Weights of a small multi-label image tagger.
Data: trained on aerial photos of the United States (SatlasPretrain), 203450 training examples.
Rows from block 2 of a small multi-label image tagger, named by matrix and row number. Rows with one number belong to one channel. Each number is 500 + 25 x the weight over its row's rms, rounded and kept within 0 to 999. All counts start at 0. Numbers have three digits each.
After each channel's rows are labels from the 100 images, of 14976, where the channel reaches its highest value: "top examples" is what is common among them. Only what is clearly more common there than usual is listed. The data: aerial photos of the United States (SatlasPretrain). In brackets: how many of the 100, against the usual share in percent.
# convs1: first pointwise conv (model.blocks.2.convs.1.weight, 192x96x1x1), inputs 0-95
# convs3: second pointwise conv (model.blocks.2.convs.3.weight, 192x192x1x1, transposed), outputs 0-63

convs1.191:499453500449494518471477477508495486494512511527504502476513482491524513505502491518478489490554515484516506464483504487487527505527464515461477510508515532487500464492463481457507437520467496491456498471536470500466469506515493505477495497460505483484483523499506423503546497447505555473
convs3.191:544499480526512554529542502476468490481518506504523456502475526451483513502494494520463535496508550494510487486459501526455496497529484476494517499478490484463467496496537495486552456512517509
top examples: crop field (25 vs 8.8)

convs1.52:522548518483475532483476453516479487487475476503490549508470485468511513478483501470519475484437508538466518522504494491501447516575523501520463518478506514490488531545472508489538459504506488497499499533497473512529472457499502499477515466459531479486514500483477498470496530491524524499
convs3.52:473509484530500537488523570512504518522496510512531491472507493512518446535530519500514510476517487479476458489495503500541534481525479510549500497523514473516465482480548462472498523521485513
top examples: building (93 vs 41.3)

convs1.29:528521523523455516500491516514486517486441534502492524463473471512499497474514487499449464497532474486525495475544510521505535473527497489478485490516507483480479488509463526437525497533484514445509485472508516493545505507522541553529492520521488493478514506497544516475488476524484443501
convs3.29:513502543511490525484481511457511515479457513490456521549490464491506480501524566499502515473492504474465498532483468456507479520493488467484510477476452457518489496444463475518480444474508477
top examples: building (95 vs 41.3)

convs1.146:584492474478496534500494497496465507484490544528513516499468494532482478472480505504509579505517464499487500493529502469521497495473484494538515488487512508509493516467508531482514552478507518521509475470476471496547506518471476485515528521517488543523497442495481506487533508457526540507
convs3.146:502499543515490509488526467476486491513474465457527548484502537510533507467514465488458474504520500513487487505535484460486506503517483507506510498507496497561492464525492493501494495510487488
top examples: building (78 vs 41.3)

convs1.3:500480507453489450496485524511483505533521490469486532448527482476489485542502493519513484523531501507491524474493482515502467457503498524537494503471498522516529482529479501501536540522523447462486488520532542494500535467515526501484528518490511458524506516462481508531545501552447508498
convs3.3:493470517480525497518496511513477474514490531482549477448545510496483502488494550485508492451479506508509492491468551463485505536542468542484493477520497551496521524487500508480495484464493518
top examples: building (92 vs 41.3)

convs1.143:469527506446540472546525482532489504522546534497512533516478497505481491500486565567498489460477518501533503506473527473525518503484519504542493493487519511487544481539488525551489500484502456477512501538521521496510536446498504518499495501493515495469511477486500507557496496512504472503
convs3.143:484491475509498475513533503532489465458496472531550494516501478505492485532534489487509495494523475480490511462492499501548500461525496511489513537512502487491481532512538533495473495536474495
top examples: building (95 vs 41.3)

convs1.159:440529476463506502520484522487434473461532528481502487486475529506494499534526497514513479481505461520495489499486500474534467509508485469528492564518496452559497474495508497492570471512496524520521513511486490460519478496490482466490493496537504532465500505489505524494472474501489534474
convs3.159:474462538483483514490494479513495453529531489532523475518504478491524501468507523453485528529491485504523512499542480486500516499487514473518526502507462476512494532485525506514543468476541507
top examples: building (94 vs 41.3)

convs1.67:496466508536492428551526497489456500495520519522504465488511472518472560503515482517475499464509510493514496518532535481481524499523474512503525491524483507510455450504528497494466475495492533513497499474459490455504531513483531449491492530493506500484459503482519465490465527522503554500
convs3.67:483464508503521519487524510556504483495510516524449479504487522491489490588509500506562512538488524531512535520487504539466528524531501507461487508515490476476510514533505468513547519506504477
top examples: building (89 vs 41.3)

convs1.172:516478479520527520531527513503515536466495475453498505545500506499511470485462488529526505476551557540512506500504488476523491478499468504511521503492425522512513503505488491477513505492485504528556500499452455494474486542508490468526531504545463523463507467494502496522536474506529518506
convs3.172:484453483525460474502501472443480523492499513444496489478561455530514507479513484500503502479522499487475513558494549500533481480507508458491481545475503507512498513514503475486508512510503535
top examples: building (93 vs 41.3)

convs1.129:498485517475492466487501527505495464504503485465498466472475471483457498519526478523497482478527467545530471453508490484472507487469503458538481521479513469527521539516556505502528458522488479476501495465473506454523477489516495452469449483494540465497462522507498481501511479487473477477
convs3.129:544462460527497513482490517503498512545469536516523473494511556460492507507481512492506511527477465505465509492491508603493528513450472530489528482504497491486535492479460517495509499474510540
top examples: building (95 vs 41.3)

convs1.45:556470515512508567476473491462484479514490508536505447472515486470487444447502494521520535485526506459472512503514531526503462505479504486465479521520522510501492553507492525499510500463501525473501505538527464518512464473455471502502521521483504532522487477498503500525511482522534519520
convs3.45:492503469492486532471484552511469526525546480523516432501526458449491472488494489524486485463522510501499514483530483492503511497509528504465491531530489540477526496502511552542542496476515477
top examples: building (78 vs 41.3)

convs1.133:524529502517470455505510533487466502535475500503499526453465479500494493473504485464540500497444493537479509529459505502498484512563519507482456499525487517529490497536514507493466473533528500489476530473480512478507468451483528517463512488514531492517524536515525524448468494468488505527
convs3.133:475518508517515418490532526515491511487468507551534440542534503469509513510499507509518496507523435454478514494473501458531488521482532469477512491517537511505481508489484462470496537480496492
top examples: building (95 vs 41.3)

convs1.57:500473507564508496509516444502486473520515543515513471496498515484504488494507495461550531512533470487498512459520550497506507469465499485463514506483456511488494559503538486495502493477517476478465506511505478479525448470470460492520557512505482473525476507525449477504496495527524519493
convs3.57:522504509477532519488478501491443507510506517468472522535474498505497472492511502539522501517530524498568493470527500509505514486524486494479527488515467485505532526485531551504498540495553460
top examples: building (82 vs 41.3)

convs1.123:514468511487484420519503483473497490492472525501468485483486503520497499457503464488484488497502471516499507458505522505508462488519514495493466514511526523533457569528489538487529520559525454515512487524477530519513508530542488488439499486525520496508511512475493493472480502522453518473
convs3.123:500476469500490499567503467516497527500485513530502492505489522497528512547483547510472460526537529507519484511460535496484498474527543500482456520471561504544504529528504479484480526540503513
top examples: building (77 vs 41.3)